Weights of a small contrastive audio-text model.
Training: muon at rate 0.012, 3700 steps.
Data: trained on synthesized solo parts of chorales (CocoChorales), 12.1 epochs.
Rows from block 6 of the audio encoder of a small contrastive audio-text model, named by matrix and row number. Each number is 128 + 24 x the weight over its row's rms, rounded and kept within 0 to 255. All counts start at 0. Numbers have three digits each.
After each channel's rows are labels from the 100 clips, of 14976, where the channel reaches its highest value: "responds to" is what is common among them; "loudest band" is the band of the loudest frequency at the time of the peak. Only what is clearly more common there than usual is listed. The data: synthesized solo parts of chorales (CocoChorales).
# c30: last pointwise conv (encoder.blocks.6.c3.0.weight, 320x320x1), inputs 0-106

c30.254:113119070162145164145088140116154141137145107101097104136137111152148149123110153144177110151142175147134115155110136135134141145122114139123124147126118136140138126105109114086076118102134154124102193157077147152112144176144164140132138116128109137130081176105121107138129111109114105145110128189192108094139116142106148
responds to: note D4; note C4; note E4; note D#4
loudest band: 250 to 500 Hz

c30.62:108118133133174124101120131127147080121108124176111135126122114130142159179136119141113137112126137179119090135165103107155127128133103117127152165112105138119098145109128132129152114139144160119135101167136072162153138092165104121084159147107082095109139132124148129108153141129138084123134168104129096147101104122120151
responds to: note G4; viola; note F4; note E4
loudest band: 250 to 500 Hz

c30.124:113113090063121104145162160117143154137089194168127125084125115152076166114079128116093099078184120139170140053055152118158118060172121124125139142170146164132162096121150131129143189128103104104192111117119132148141045117122108122079095118127129114149150143106132120095090115130088147151119160114119146140085129139148097
responds to: violin; note C5; note A#4; note C#5
loudest band: 500 to 1000 Hz

c30.191:176129192108131107129116116141146134176116180171110111114153109106127076102163239124120093116156061151123092149119172161147142154131105085146104162161117153148069139074131146139142111122121126144151184176147126083144110135182174148105142098125195103099079103140111156126107146121112106135132105117153108143138125104144109
responds to: note D5; violin; note D#5; note C5
loudest band: 500 to 1000 Hz

c30.303:153166127181133105150087077163163180129136136097150113137138148127129078124119119089120144136091141139128135156142116121127116163103104085086113170140139125144092137130146127093074167152116132100094163092059137145114141159152120116068103100160131148172153129085174170095151152126115087153113164112091120155126099107093137
responds to: note G#5; violin; note F#5
loudest band: 2000 to 4000 Hz

c30.289:146133134152112122117104153102114124129119108150160142116134151145141150113124109091086104098139119094099133131105138152152124108128156131176221105135119124211105120144116108161134130145138140178111166116157145108153116117099150128104135110158132117148110165142164124096151142121134103123125114132125115181130143143159124
responds to: note G4; note F4; viola; note A4
loudest band: 250 to 500 Hz

c30.125:150107096065097099163131109147091127101111118152094160157133096098088091109177172090131091136124127147148163127134117092129122123164204152132123102137126098119092139146135129180145169153095148061168160145135129165101158106127105167115089144145107125112151095113088096143121120139125115116119133123150120109138145108146121
responds to: note C4; note D4; cello
loudest band: 500 to 1000 Hz

c30.279:113144116136114077136119145123104155127114089105106087110146104115145140121094152131163157124173126195127141133112115147135121114150147112125130138129123122134136121140140134158176108140123144170131143078126114096089108114155150100095200129143082137192121127142155159156132117143096111173115108174133114134147136141177087
responds to: note D4; note E4; note F4
loudest band: 250 to 500 Hz

c30.276:130184117163101165171176121129140142125148094162145091222115123140120086099135114152169115127118094134161142145140125158154140131169135114139044173137111145084082194122126149157103107120152122188128101152175065070092168187135089100152119175140116128136129126154119140141129136110118122119135151144133096088126103169111125
responds to: note G#5; oboe; note F#5; note A#5
loudest band: 1000 to 2000 Hz

c30.80:130143138112097106146149075180107066137145120170167131161120096135043147186094118144134111117127108080152127151127084122129177098136098156193113133153120128091103218141177083090152223125115138167112116132121115137118155142109140121173089183139136114148130148156144103150088130107139101090120117127140123093124147118117142
responds to: note D#3; cello; note A#3; note G#3
loudest band: 250 to 500 Hz

c30.25:148093133092135142143119121146120077130095135128109138167122081073149075144105134115133119093125135129153104167103076136114087108125131111113100123113132110101087170175157078122120187134188136086130111127087142130145129135099100094149095136131146124125139139103140156135143139138136145142119075156137099140113147131157185
responds to: note F4; note D#4; note E5
loudest band: 1000 to 2000 Hz

c30.135:099085149165097146121124102117114123123082122144144133154152135100159153143103110097131124146113161132094144076069122134149086140128113125095134123168138128127126192123113114114095102098116112097131108152119115118154064125108140122134129162118129098066119125056153129108120120096127138136066128109150131140133134118147119
responds to: cello; bassoon; note C#3; note D3
loudest band: 250 to 500 Hz

c30.40:100120132120165107078133105142145086095083110095134113116160095139107148142124103106120139068101110105131097186150203164168104138126094136151108098092136142131171141107098112176124171073092138142123173089130123126094098114128091137148144072152116130129119108132169109166095159164119140107156140110146118088127108167129128
responds to: note E4; note F#4; note D4; note C#4
loudest band: 250 to 500 Hz

c30.240:156129211116142136168140138102134132154216117090156080090078141155083133143093125108159145144192097120165125081125094162119135108116116098131106108168128135120104167094190113152144195141150122133110142114138130161116074130115142073178100092158112151136136131097100122132132127079166122117125098117114130115121104141059098
responds to: note E3; note A3; note F#3; note G#3
loudest band: 250 to 500 Hz

c30.108:161094130070122128137116124122158132140126147117165098149142136149186087123138195106136114125127088088116149116171213155161087175151137115110124166165145138104146097116101100131127106076109117166125140145127126124155123159142187113093143122116120134157156138114145104097119131137106128115160108145110135087131107136173152
responds to: note D#5; note D#4
loudest band: 500 to 1000 Hz

c30.168:157101122096105123155140151110120146132099087183134121109167160134129128116102141118135121175126164145172109138133086131192121119129140107148129176116088132131098139086189125125076177136137109123147137147127105091112127148116107134119103111104141133123138149125120117101133128167126142143193177115126170134173148094153130
responds to: cello; note C4; bassoon; note C#3
loudest band: 250 to 500 Hz

c30.201:050150126069138144113105196094101202142112155171152124234125117130119109121196102093099169088128138135182163077119139206148137038239083109071143137133160202118150109119146118098156129107126077128115147119128091126144128118113117142180116033163154155122126108131125116132130159122130121133154124139143148143160120104176120
responds to: note A4; violin; note B4
loudest band: 250 to 500 Hz

c30.70:102121152151114127184140132129141175111112126165195130081144159074119149136122105127144131157163122119186124137054109127141154114106139127133169138083148082153098149115154142133074144096156170130188132157132100055141117156108129118147108133146093094097093116110125169162134119115104141122140090118118122132136150119165144
responds to: note A4; note A3; note B3
loudest band: 250 to 500 Hz

c30.16:120107185156138104123120105119205161095130138174135135118096123122113082125103226123129125107159122137120101141122140121204156118133104131116145146132115115148121114101152097096120105132083145123110119149108111127094130093155142214154127121147108106109143124143124144105108150161162097132116174128126130091129125105191105
responds to: note D3; cello; note C#4; note A3
loudest band: 250 to 500 Hz

c30.283:248181131140143076140138067106123111101148164109119134243165160171139126112164163092183123158140110137126174062095167142112102084091108095138118155099158172118102152138119163129138152137127022090142137144073005104167144189130125149125096023110133142140161119142112133128136136145146144149105104117133118129136094121112136
responds to: oboe; note C#4; tuba
loudest band: 1000 to 2000 Hz

c30.211:129046077072137101107126116145133119100108105099141127097120151137133078141165148147094104158076130133134099070104153120133180131108147130118142108133119151107103094141107131143097043100145096117155142130119122111163159120179117183126122148138111141100135094114136136128129119121158155181137172109124111117167118094119079
responds to: note G5; note F5; note E5; trumpet
loudest band: 500 to 1000 Hz; 1000 to 2000 Hz

c30.145:136181126179068084164072116114108175145130102081136132120139102121153106097113089137161108117106176117103114171131100148135108103136153133126105131083140117140145109151143128111086118137141154114126103125121149123153089120121127113138122132116106114093133113109121136121098128114193150085119097114134089137134142084173162
responds to: note A3; note B3; tuba; note C#4
loudest band: 250 to 500 Hz

c30.71:135205130110143103128153106111105119255154132158111150209110094140157128201132153218216106075169142140120125112209108109096120081118134141140113136113129150142112102124095090085137069143160137091182151123115115120122113145212140143138135196128168144126137110109111116129134123105145163128144104128117141112131124140105121
responds to: note D5; note C5; violin; note E5
loudest band: 500 to 1000 Hz; 1000 to 2000 Hz

c30.5:170106096120119091115111115158111177125080091132128110133143111131145182170087077129191138142162162125106168149132130089110154101119131104141129123106147197155089137192178105101149138129152124127173124148105111131130169106143123159189089143161115134152133129111139126146093169095124109170157135137153175147113164133137118
responds to: note A#4; violin; note B4
loudest band: 250 to 500 Hz

c30.262:117146115149119092089133081108108138133166083117154123089118160154133097154104148149125104136155111127144122100140112130099118122165143125083081155141130113146144112122114122126129113191119138112103159120123102155149122168113144105102149143130151131114160120136130146149117116113118175150095142114079141093100133141105111
responds to: note F#5; violin; note E5; note D5
loudest band: 1000 to 2000 Hz

c30.31:168162142144092138128109114138138144111075135145086149133154104118176122117098144104137184166107142102116147152114110148120182099171155079141173123129145121119173085117170153139172158123101148136146109138112141112128089105142094149163135118129130120121089128109109128138109152130136159122121075102144105131088108101116126
responds to: note A3; note B3; note A4; note C4
loudest band: 250 to 500 Hz

c30.202:173177090145130107120159097134180145128126103099176077136150087164161153152073110122116091139112156170131148133095155110091097066134059112096130148134166144138161083194124081125085106188127143164114102094131086123122116134160144113146128109131127116143157148161160093125145160158170129125170114117158108153135154146122131
responds to: note E4; note B3; note F#4; note E3
loudest band: 250 to 500 Hz

c30.287:242119118094131124127139092035104123108104176128106130096137204112174103101084146114149095099113142108140162105113169109131110219196143163166172155121154139117121098173096173155119150136091117151092118125093192171187136080095127129127141119123113127114147163095132105101120154105123140108147117128086123152124148125130124
responds to: note A#4; note B4; horn; note C5
loudest band: 250 to 500 Hz

c30.21:058116169114105128213140147227112108108102104136130140081154127103157159093129132094122159150232095130122108052126060075116152149153155085078103086136145076170141110154217122107153198145134194143149135122212176131178098118172095127147092086114141108149086128104106112129113129157122136097156120109107121120147114107111129
responds to: trumpet; note C5; note A#4; note D5
loudest band: 1000 to 2000 Hz

c30.307:164105133088144124126107082076120178102090089104158139168136173181082119143190152110113107118117163144171122112104150135165103109130159137128141106125091132140135162117107153119153183181115103102108130122161130135129126099088123108205100079102123137151130116139163133123144124118104138138105145114110122108183120092151148
responds to: note G5; note F5; violin; note E5
loudest band: 1000 to 2000 Hz

c30.24:136146125144143111129134123121145131149137147114105141118174142168132129135138082091123126120112104150131121118127124111105139129120091080162145158121131116165120098131117154120133096145157117096136129108116134111145092200102132143157113160173137082166091123164161100150146142118148157147131105107068131145134164146113119
responds to: note E5; note F#5; violin; note D#5
loudest band: 500 to 1000 Hz; 1000 to 2000 Hz

c30.29:134159057102127135124135141132144128135166063126127089066156122163118129133148134130125141099115168161122119145116176093142135131118142106169128159128158164154161132173153095117125157118143112158140123089123141103148147139105113117164145104166144175117123133131190116108142145164127141073153078189119136144109096129092064
responds to: note E4; note F#4; viola; note B3
loudest band: 250 to 500 Hz

c30.12:125118151154094132105151125101140076116155126113130107168113127107091101140140109131091107107103140126125128125092142103099153082119144121108164109127130114083117123138138085123150130108138109118106217127115074078149151124066139107133102098142128126157134117095154146102103110202167093137140106118087154103154105126151114
responds to: note B3; cello; note F#3; note A3
loudest band: 250 to 500 Hz

c30.244:134114130162136122141079095122171142101131100137139114104086154162142085138154146143200117094121136128121165134156172145121123121146170112108133133097132128113152112123123143184145159101133155132114091168129166158111091099144110102137112130156116125097159104113136115113150119113105172091125160117148112129143114099098106
responds to: note C#5; note G#4; note A#4
loudest band: 500 to 1000 Hz

c30.193:166136106131095095123113113076099128103126211174135105112141115143134161135097102106139105140122139119130146133149216122155112156130129111160079143120125124128145099142143121088145146210134116144147116204103156142141103127105145180116127155149118112114113113103128106120129097115103120142100106133147123084143109098170102
responds to: note D#5; violin; note F5; note F#5
loudest band: 500 to 1000 Hz

c30.139:089142154154120119146148110129151136129123120144141102094154145125134096142110147102133092117139120128132141131144165142191142114119139183107171102130106152183146099147165114106135148086109116089092115121125117118093090133152117169159141118146070146177150156123160128102127128099120117150130134144134134160107134150141139
responds to: note E5; note F#5; violin; note D#5
loudest band: 500 to 1000 Hz; 1000 to 2000 Hz

c30.45:122103108121088146150137140111138140167169095097103092123141158142190101170159178123107126105176128159122128101120171099119112188095134111110104060129095101117122116119097138122126122172131114138119158209113067132104145085164169103135179098161095148149137112123143111113171128122110176120119128114110163097148107135101141
responds to: note D4; note E4; tuba
loudest band: 250 to 500 Hz

c30.101:127143119114093114139092182122146123128115088139091134102106109143130108114110176140117108095136151128109134087132121135246107128135107111147103137128136154170113104174117100139108099027138105158148156167094122143129125089131161219137154133156152106155147103131116139146113114114145159125137158081135104138124124129096120
responds to: note F4; note D#4; note G4; viola
loudest band: 250 to 500 Hz

c30.88:150106127116094093102166126109133138122132193116143185201082172146147146126136193090100079134139126105133125134130145082179108162101140120103083157110162148167120120159101095123125097128121132082098118133047139116134158167130120087107084108152116167140128067165112153153129116143148115143155112125075122130110156119170177
responds to: note A4; note B4; horn
loudest band: 250 to 500 Hz

c30.171:106139122119151158124149088095125093126127154092123102101143162139152160115109097133113140143179091126146129105108160156108136137127112115095139096111131124146158103118096111152119126153119113110078077113136168121118125117115078120143133103148120097114125186149107090140124120131163106138086139178142112128145149094129115
responds to: note C4; note D4; note D#4; bassoon
loudest band: 500 to 1000 Hz

c30.84:159148112167109120162127108171078154098142123127137145161101142168063090126108166120069091144147165123134130170083130129171153161126137180197150102103144106103082200081214125118174170148066137168107121151155133124134114130150146137188073142112146139111106157124126149118137165142125109136117110109121107135125102139130137
responds to: note D#5; flute; note C#5; note F5
loudest band: 500 to 1000 Hz

c30.132:126077150139118136142126095115116144128142180144131115108113129137152125155135071118102111148162119138159130149147158132135131098149153132134115176142156147112143111185120143113149093164162151177115145097085114114132130140166094107133134130154130152160127155074198131107123157096110131155140131121168146114131150126101119
responds to: note E5; note F#5; violin; note D#5
loudest band: 500 to 1000 Hz; 1000 to 2000 Hz

c30.265:167113123118183138114122143120102125101120085143111123108152102093150119128114157140168134141147113150122134125151160110101112126146134092134093130156126105120163121132097154133142095158108118139139125118114122140116161183112123135149135147115159100147149117104185123106106103147113090079120146136133139151136128129181149
responds to: note E5; note F#5; violin; note G5
loudest band: 500 to 1000 Hz; 1000 to 2000 Hz

c30.102:146174129044089079143117122147115167160149085128106177080122139083123148150127123178074116187105124124098126160130192106146167144157146165167117119115112102089155180153153138089112219192102161125076137144100197094150114142120078128089084138131162095163115105158116089143131142121141144137135138129122149113121132124134159
responds to: note F4; viola; note G3; tuba
loudest band: 250 to 500 Hz

c30.79:137112111107158149083123120152131138143174124133135127121111124125120131091107138136136128145104156179156117137115147141097141108114118093141114156108166087119143132130120101157094117124138145132105121126146124116140153126136143132147143102134134149119097132065108151122104166126166114118145140150173106145091114138096182
responds to: note E5; note F#5; violin; note D#5
loudest band: 500 to 1000 Hz; 1000 to 2000 Hz

c30.304:136139160142110104111116106091144121108093088168101113152099151141155158079155152116167109115149186205147078122126142100164107127117149127106131104151134142113167135183135157080172120100163109134106146144131112125083127101111109148112126139115163135121151145083116143151138136122156123104115127120086144135127152071118114
responds to: note F5; note D#5
loudest band: 500 to 1000 Hz

c30.250:146121147117168136097146107116132118115073094137145119110092094167103125127164113151138136147136108145132104138142094160126122178146165165111087092136118103146152171130149162117146099157129112096144142161142162102080097139140145120127146137095146116149170134122148142118101107116146141117143126152159126089087106107129135
responds to: note A#4; note B4
loudest band: 250 to 500 Hz

c30.258:132160106110158124101146166107140122082160148105138135106138117108138116121145092092094156123128138122110142101125140121119084105130128113131169153128155134170113150148178112119131118117120144092148122151186117130160136166140135147089159167127119136128127122135121139151072134127111147122108193124137159138116119123105180
responds to: note G4; viola; note D4; note B3
loudest band: 250 to 500 Hz

c30.159:089146154173172136167166124120134143128096188131098128104149134148184156132148138166130204138135116077107159131093132096117110115129107106067134124142111128164164169144192166105135194148120104138166149148139102134104120145068127112095149152100127186124143091190116114113136117144084141174147144145142114154214134132130124
responds to: note A#4; note A#3; note B4
loudest band: 250 to 500 Hz

c30.260:204221146244104092057139086087154165055193115090144105130126100118116121132152193217124126117106129131092130216138145166147089142157116091148166112107116214120089187133138165166166121156180074091133084120103081167168139128160112134129113184109117131121126140143144140131113141114110124128123148141147141117130117116113124
responds to: note G3; tuba; note A3; note C4
loudest band: 250 to 500 Hz

c30.179:115126097112133103104121135116137121181131085129119100120132105108153131162126180105131107131182127206112124129116097114162097127146129146112101097110100138169108098125131113106122144113119136117144193120128146152102120158165177111171178147105087123152091103103166114126140123138116151093120148163140145167104113145127122
responds to: note D4; note E4; note C4; note D#4
loudest band: 250 to 500 Hz

c30.309:128157116140149086152165149108140155112150197117167163127127110134148135092103131118132147086128126121059112155104132117125127164065100141134172142142182146126122182121156082064122101147146140122142139108105147125094145144088132116111128175151183159138150095148116159068093156174144168111121139132105125135140105118157151
responds to: note A4; note A3; viola; tuba
loudest band: 250 to 500 Hz

c30.3:138155125145165148133127126099154148128093140138102127116130129141135135153111155145107142095088113142106131106165143156090136104102145099107105151124104114117132129110138096165109115114114146145124097173093153142087121097120134091127155124164165182107159143142149146109121133124133133106114108148111142087126151082104113
responds to: note C#5; note G#4; note A#4; horn
loudest band: 500 to 1000 Hz

c30.183:095143196101160119104153121155232151114129131103193115166162116099115101118123150084094099111174131134092128138126183113108101148132156121159103186143155123158151108183090103150153131105135109165140112127132093085129105182099181124108134119113115122114157159148120091129099148130161102146186145137126155112110135141138110
responds to: note E4; note B3; note F#4
loudest band: 250 to 500 Hz

c30.181:102117139141171134111127118116133123129151117111120080131175116114124143132103137129110066132139131187081114156157159115067148153106109128143147202071160184167208090149105112141095149157144112129143113117147107086132083120111139143104128093127110124173138120126140122111128140157171161109165095122144143118147110144121180
responds to: note E4; note B3; note E3; note A3
loudest band: 250 to 500 Hz

c30.214:089110094158138126163117166155157131119105100116148149158126143173159180150085159174212089104162108141146109145180160083115118137161183147147103145122174162102153113076165129073129076135107110117187081138106129138160109099148107137119133182119096133091129135121116092115121147115127143127155087154114124155113083108133118
responds to: note A3; note A4; note B3
loudest band: 250 to 500 Hz

c30.271:054089107139100136152127161229102141146131135147156151100148180114123142107097127147136104120156127127138156147134149098123133093125115028081132075163163134121153162140168163108140183087183142155119135125149117120167175128145123147207136173119179154139120081166136074150163159132124151127146115076123150161186123113115134
responds to: note A3; note B3; cello; bassoon
loudest band: 250 to 500 Hz

c30.195:123103120154107059163108160121088165109079120141154171129146116146126090127086088154146115174162159155135110133087092079155116180175078131107124114119111152129107164109229107159136205134114141105099147142046088181124106121116116156053128155159104106146100112105156111142107178103135136155119157098106086110135124111164134
responds to: violin; note C5; note A#4
loudest band: 500 to 1000 Hz

c30.106:092094093116085113122159144123131146130116136115137157125181090129102148151126146124110180101166108089182165128143099163191101130130119121137123095106112083124099116166098084123145192108141121142166122130116122118148100209134122095100120132139131142159146142120128088165155113151160102143105112128118119160213100193091120
responds to: note G4; cello; note C4
loudest band: 250 to 500 Hz

c30.119:113109152143154147132142076108138131105144126142147137134139152134105133150091115108122127100124122100113141095111099192114155163134134115119141074087078112171136092140111109120133125152170108117111154105099120092112124127117102152109084163112129104147142088133137150133116147130152096165116133170123084173122146130180170
responds to: note E5; note F#5; violin; note D#5
loudest band: 500 to 1000 Hz; 1000 to 2000 Hz

c30.256:150159153127160168193142143107133166125178099126123144119104133095153111132104125187142118104135168088147166116125073127178131094095122127124144122158106117114177197151207093122149181112105152189113109152159172126126126146144121115162138183136139101152136168129131085148199172092149129111105099113124125101138148136110165
responds to: viola; note D#4
loudest band: 250 to 500 Hz

c30.177:140157093134108070142138113148160178102153161164115122083109143136128131106166118109102139090111130179155134166112141107112176119130160154108122149152192117079117156090179098143092160133077091116191115104128098102166089083143173114096163107157102118114138162112144134124117104107108114100152095126114145118164132082115109
responds to: note G3; tuba; note A3; note C4
loudest band: 250 to 500 Hz

c30.134:042121108072123102159116109175095118126102151114101133132145138134139105185104123129131146091089136144088124158157137130115115145117153066151121151133147086160138092148027104143212115110148159141183160149137151131116122163169130092165127168141144136139143082142087138125119121137142134170137100134156085107146132131119147
responds to: note G4; note F4; note E4; note D4
loudest band: 250 to 500 Hz

c30.305:150121167129130124196203168115112135114151136191157132115150115139111136158122137123133195169123146080112141152116133133149114105155136099093157117104106128178127131190126159150139131096136139152187106128149121155129109149148099165118163140083123133136129117093101093137135125130106125126143117101070150124158088111124081
responds to: note F#5; note E5; note F#4; note D5
loudest band: 1000 to 2000 Hz

c30.91:120116114071112128173169215089077145118148155179107142085127106120129167121079147147144111136173102108119113114123153114044113150209132108182140118086078152100110125209161090159123134165120115109136145140127160122116134116078178131123129069145124099090154100139114103183119104117123092182115153138101161149130142109156085
responds to: note D#5; violin; note F5; note F#5
loudest band: 500 to 1000 Hz

c30.130:157115147050154156104073116156152195142133131078120089094135135157092103127132137075052126145139099145144155094106144155156092119130155175126136186150120125150146145173164172186133147114108175170099137149123120167141111116114127181103083116170112150085118091136141124139159109160111135130141155104124178120110106118112117
responds to: note G4; note C#3; viola
loudest band: 250 to 500 Hz

c30.107:126141208125141121128124115144140114100131156135133143120132106093172117115123193147110138129128093127121117111094136086253233113132144127135137179077154133155089135100110138109115115128112118102118119119156129159119136117140194233162146139103136134087126150154091084154108113076133121135116131126139117126097139150154129
responds to: note D#5; instrument: violin; note F5; flute
loudest band: 500 to 1000 Hz