Weights of a small contrastive audio-text model.
Model: 7.24M parameters, encoder arch ecapa_tdnn, encoder norm batchnorm, encoder activation relu, text encoder width 192, text encoder layers 8, text encoder norm layernorm.
Training: muon at rate 0.012, 3700 steps, batches of 128.
Data: trained on synthesized solo parts of chorales (CocoChorales), 39062 training examples.
Rows from block 4 of the audio encoder of a small contrastive audio-text model, named by matrix and row number. Each number is 200 + 40 x the weight over its row's rms, rounded and kept within 0 to 999. All counts start at 0.
After each channel's rows are labels from the 100 clips, of 14976, where the channel reaches its highest value: "strongest on" is what is common among them. Only what is clearly more common there than usual is listed. The data: synthesized solo parts of chorales (CocoChorales). In brackets: how many of the 100, against the usual share in percent.
# c30: last pointwise conv (encoder.blocks.4.c3.0.weight, 320x320x1), inputs 90-119

c30.229,209,170,148,172,185,234,159,184,221,134,223,245,194,193,199,222,191,249,145,187,170,224,253,310,192,223,180,195,192,148
strongest on: note F4 (64 vs 9.2); note F5 (35 vs 8.2); viola (29 vs 8.5)

c30.143,222,258,182,206,195,286,216,194,218,176,215,203,236,177,149,83,150,241,151,265,247,190,181,185,162,222,267,214,157,256
strongest on: note F5 (64 vs 8.2); note F4 (33 vs 9.2); note D#5 (27 vs 8.8)

c30.180,270,250,190,195,226,174,193,178,184,106,213,243,230,189,193,146,231,146,208,231,170,146,195,152,209,262,161,217,251,205
strongest on: note D5 (48 vs 8.1); note E4 (30 vs 8.6); clarinet (29 vs 9); note A4 (29 vs 9)

c30.57,209,196,213,231,158,270,246,219,140,167,272,202,135,142,169,226,182,223,168,147,281,271,114,182,261,111,259,225,217,206
strongest on: note B4 (99 vs 9.4); note A4 (46 vs 9); note C#5 (41 vs 10); violin (40 vs 13.9)

c30.5,302,207,178,231,198,239,255,167,208,225,217,256,206,154,174,150,236,185,198,137,199,200,200,169,169,208,180,147,200,225
strongest on: note D5 (59 vs 8.1); violin (54 vs 13.9); note E3 (31 vs 2.8); double bass (25 vs 1.7)

c30.306,251,183,135,108,173,188,196,201,185,181,164,201,198,216,134,176,234,209,207,230,185,196,154,139,220,274,171,185,197,126
strongest on: note C4 (57 vs 10.9); note A5 (26 vs 2.1); bassoon (25 vs 8.3)

c30.38,200,233,207,152,183,278,118,185,191,154,128,185,152,219,261,222,222,239,264,184,197,163,199,185,170,221,141,195,140,180
strongest on: note C5 (97 vs 10.2); note A#4 (61 vs 10.7); oboe (38 vs 7.8)

c30.45,133,168,196,253,191,188,261,230,219,204,206,247,142,165,207,193,165,169,176,206,208,210,195,233,202,258,207,135,195,237
strongest on: note D4 (51 vs 12.7); tuba (33 vs 8.7); note A5 (31 vs 2.1)

c30.117,202,233,186,169,189,241,252,186,177,250,263,213,254,212,164,204,240,132,168,210,177,239,194,211,153,135,205,225,202,198
strongest on: note C4 (74 vs 10.9); note G3 (61 vs 6.2); tuba (45 vs 8.7); note A#3 (28 vs 10.1)

c30.188,157,245,232,153,195,225,165,213,197,208,185,195,201,184,233,218,249,202,198,249,261,213,221,204,145,230,153,206,266,206
strongest on: note C4 (100 vs 10.9); trombone (52 vs 7.1); note D4 (47 vs 12.7); note D#4 (31 vs 11.1)

c30.136,174,180,174,85,291,215,221,242,224,241,244,220,182,238,154,174,227,243,170,286,197,218,156,246,234,232,265,162,202,192
strongest on: note F5 (54 vs 8.2); violin (45 vs 13.9); note G3 (35 vs 6.2); tuba (31 vs 8.7)

c30.297,184,192,240,124,173,205,217,190,202,279,236,171,189,234,150,215,276,162,207,222,198,232,232,234,128,236,141,159,196,203
strongest on: note D4 (74 vs 12.7); tuba (40 vs 8.7); note C4 (34 vs 10.9); note B3 (29 vs 9.4)

c30.2,234,264,156,194,148,187,174,209,113,217,266,182,172,180,229,200,357,219,264,257,186,131,134,209,194,209,239,162,252,162
strongest on: note F5 (56 vs 8.2); note F4 (41 vs 9.2); viola (36 vs 8.5); instrument: violin (34 vs 13.9)

c30.216,246,236,247,190,207,190,190,164,226,153,155,240,195,198,192,179,179,182,166,142,99,188,192,208,207,270,169,270,176,104
strongest on: note C5 (52 vs 10.2); violin (37 vs 13.9); note A#4 (33 vs 10.7); note G3 (27 vs 6.2)

c30.72,219,174,198,132,269,165,217,248,221,224,224,294,191,248,173,249,144,260,229,199,222,122,226,176,220,217,202,228,200,215
strongest on: note F5 (89 vs 8.2); violin (76 vs 13.9); note D#5 (37 vs 8.8); note G5 (35 vs 6.2)

c30.25,184,194,199,235,166,246,216,203,193,238,217,213,154,215,187,163,211,217,137,201,258,222,236,287,198,256,185,228,203,239
strongest on: note C5 (57 vs 10.2); note A#4 (41 vs 10.7); viola (38 vs 8.5); note F4 (36 vs 9.2)

c30.231,185,210,159,203,206,193,200,177,195,194,239,189,131,212,180,209,185,190,223,237,214,123,196,213,256,261,254,247,208,216
strongest on: note F4 (79 vs 9.2); viola (41 vs 8.5); note G4 (34 vs 7.5)

c30.46,240,222,238,201,185,168,294,198,200,256,217,246,161,193,129,175,125,187,223,239,304,199,224,147,190,184,155,243,363,148
strongest on: note F4 (56 vs 9.2); viola (53 vs 8.5); note D#4 (29 vs 11.1); note G3 (27 vs 6.2)

c30.8,207,252,235,184,215,216,232,230,250,269,195,167,198,221,168,185,223,156,202,216,277,213,220,227,265,153,203,249,256,180
strongest on: note D5 (60 vs 8.1); note D4 (39 vs 12.7); note E5 (27 vs 7.7)

c30.178,242,126,281,161,196,155,170,157,195,207,155,200,227,163,228,169,226,245,169,190,185,266,223,178,208,240,181,193,232,141
strongest on: note C4 (60 vs 10.9); note F#4 (35 vs 8.3); bassoon (29 vs 8.3); note E4 (25 vs 8.6)

c30.151,167,245,203,188,219,248,176,203,176,227,171,234,189,226,116,143,147,211,178,187,170,172,168,250,124,226,205,257,185,161
strongest on: note D4 (94 vs 12.7); cello (63 vs 10); note C4 (49 vs 10.9); note B3 (42 vs 9.4)

c30.319,206,225,192,186,213,238,178,274,151,185,308,188,213,171,212,205,254,263,127,171,212,151,147,214,200,232,244,142,191,285
strongest on: note F5 (50 vs 8.2); note F4 (47 vs 9.2); viola (30 vs 8.5)

c30.166,123,149,239,146,217,203,199,157,195,219,211,188,245,153,180,162,159,196,206,241,232,196,156,155,219,256,189,210,151,233
strongest on: note C4 (96 vs 10.9); note D4 (35 vs 12.7); bassoon (32 vs 8.3); note A#3 (27 vs 10.1)

c30.100,200,243,306,189,218,204,171,169,154,208,254,234,154,197,247,170,185,235,213,263,197,161,192,223,209,187,242,199,129,206
strongest on: note C5 (80 vs 10.2); note A#4 (50 vs 10.7); violin (48 vs 13.9)

c30.113,151,211,177,157,143,149,196,199,208,316,158,208,223,223,187,215,214,190,206,128,190,234,190,192,290,202,168,269,179,299
strongest on: note D5 (100 vs 8.1); violin (50 vs 13.9); note E5 (44 vs 7.7); note C5 (40 vs 10.2)

c30.277,190,261,217,175,284,185,237,237,238,225,151,204,206,158,182,192,323,140,169,227,181,299,166,225,125,182,196,177,186,239
strongest on: note D5 (98 vs 8.1); violin (70 vs 13.9); note C5 (39 vs 10.2); note E5 (38 vs 7.7)

c30.27,235,184,250,191,234,145,155,186,227,255,188,248,197,230,128,231,198,207,217,192,218,160,212,232,146,257,163,185,205,210
strongest on: note F5 (69 vs 8.2); violin (38 vs 13.9); note D#5 (37 vs 8.8); note C#5 (26 vs 10)

c30.70,244,162,176,169,219,186,170,172,224,223,258,106,155,154,101,160,197,245,276,191,226,180,166,226,215,235,209,179,109,162
strongest on: note F5 (89 vs 8.2); trumpet (60 vs 8.3); note G5 (45 vs 6.2); note D#5 (39 vs 8.8)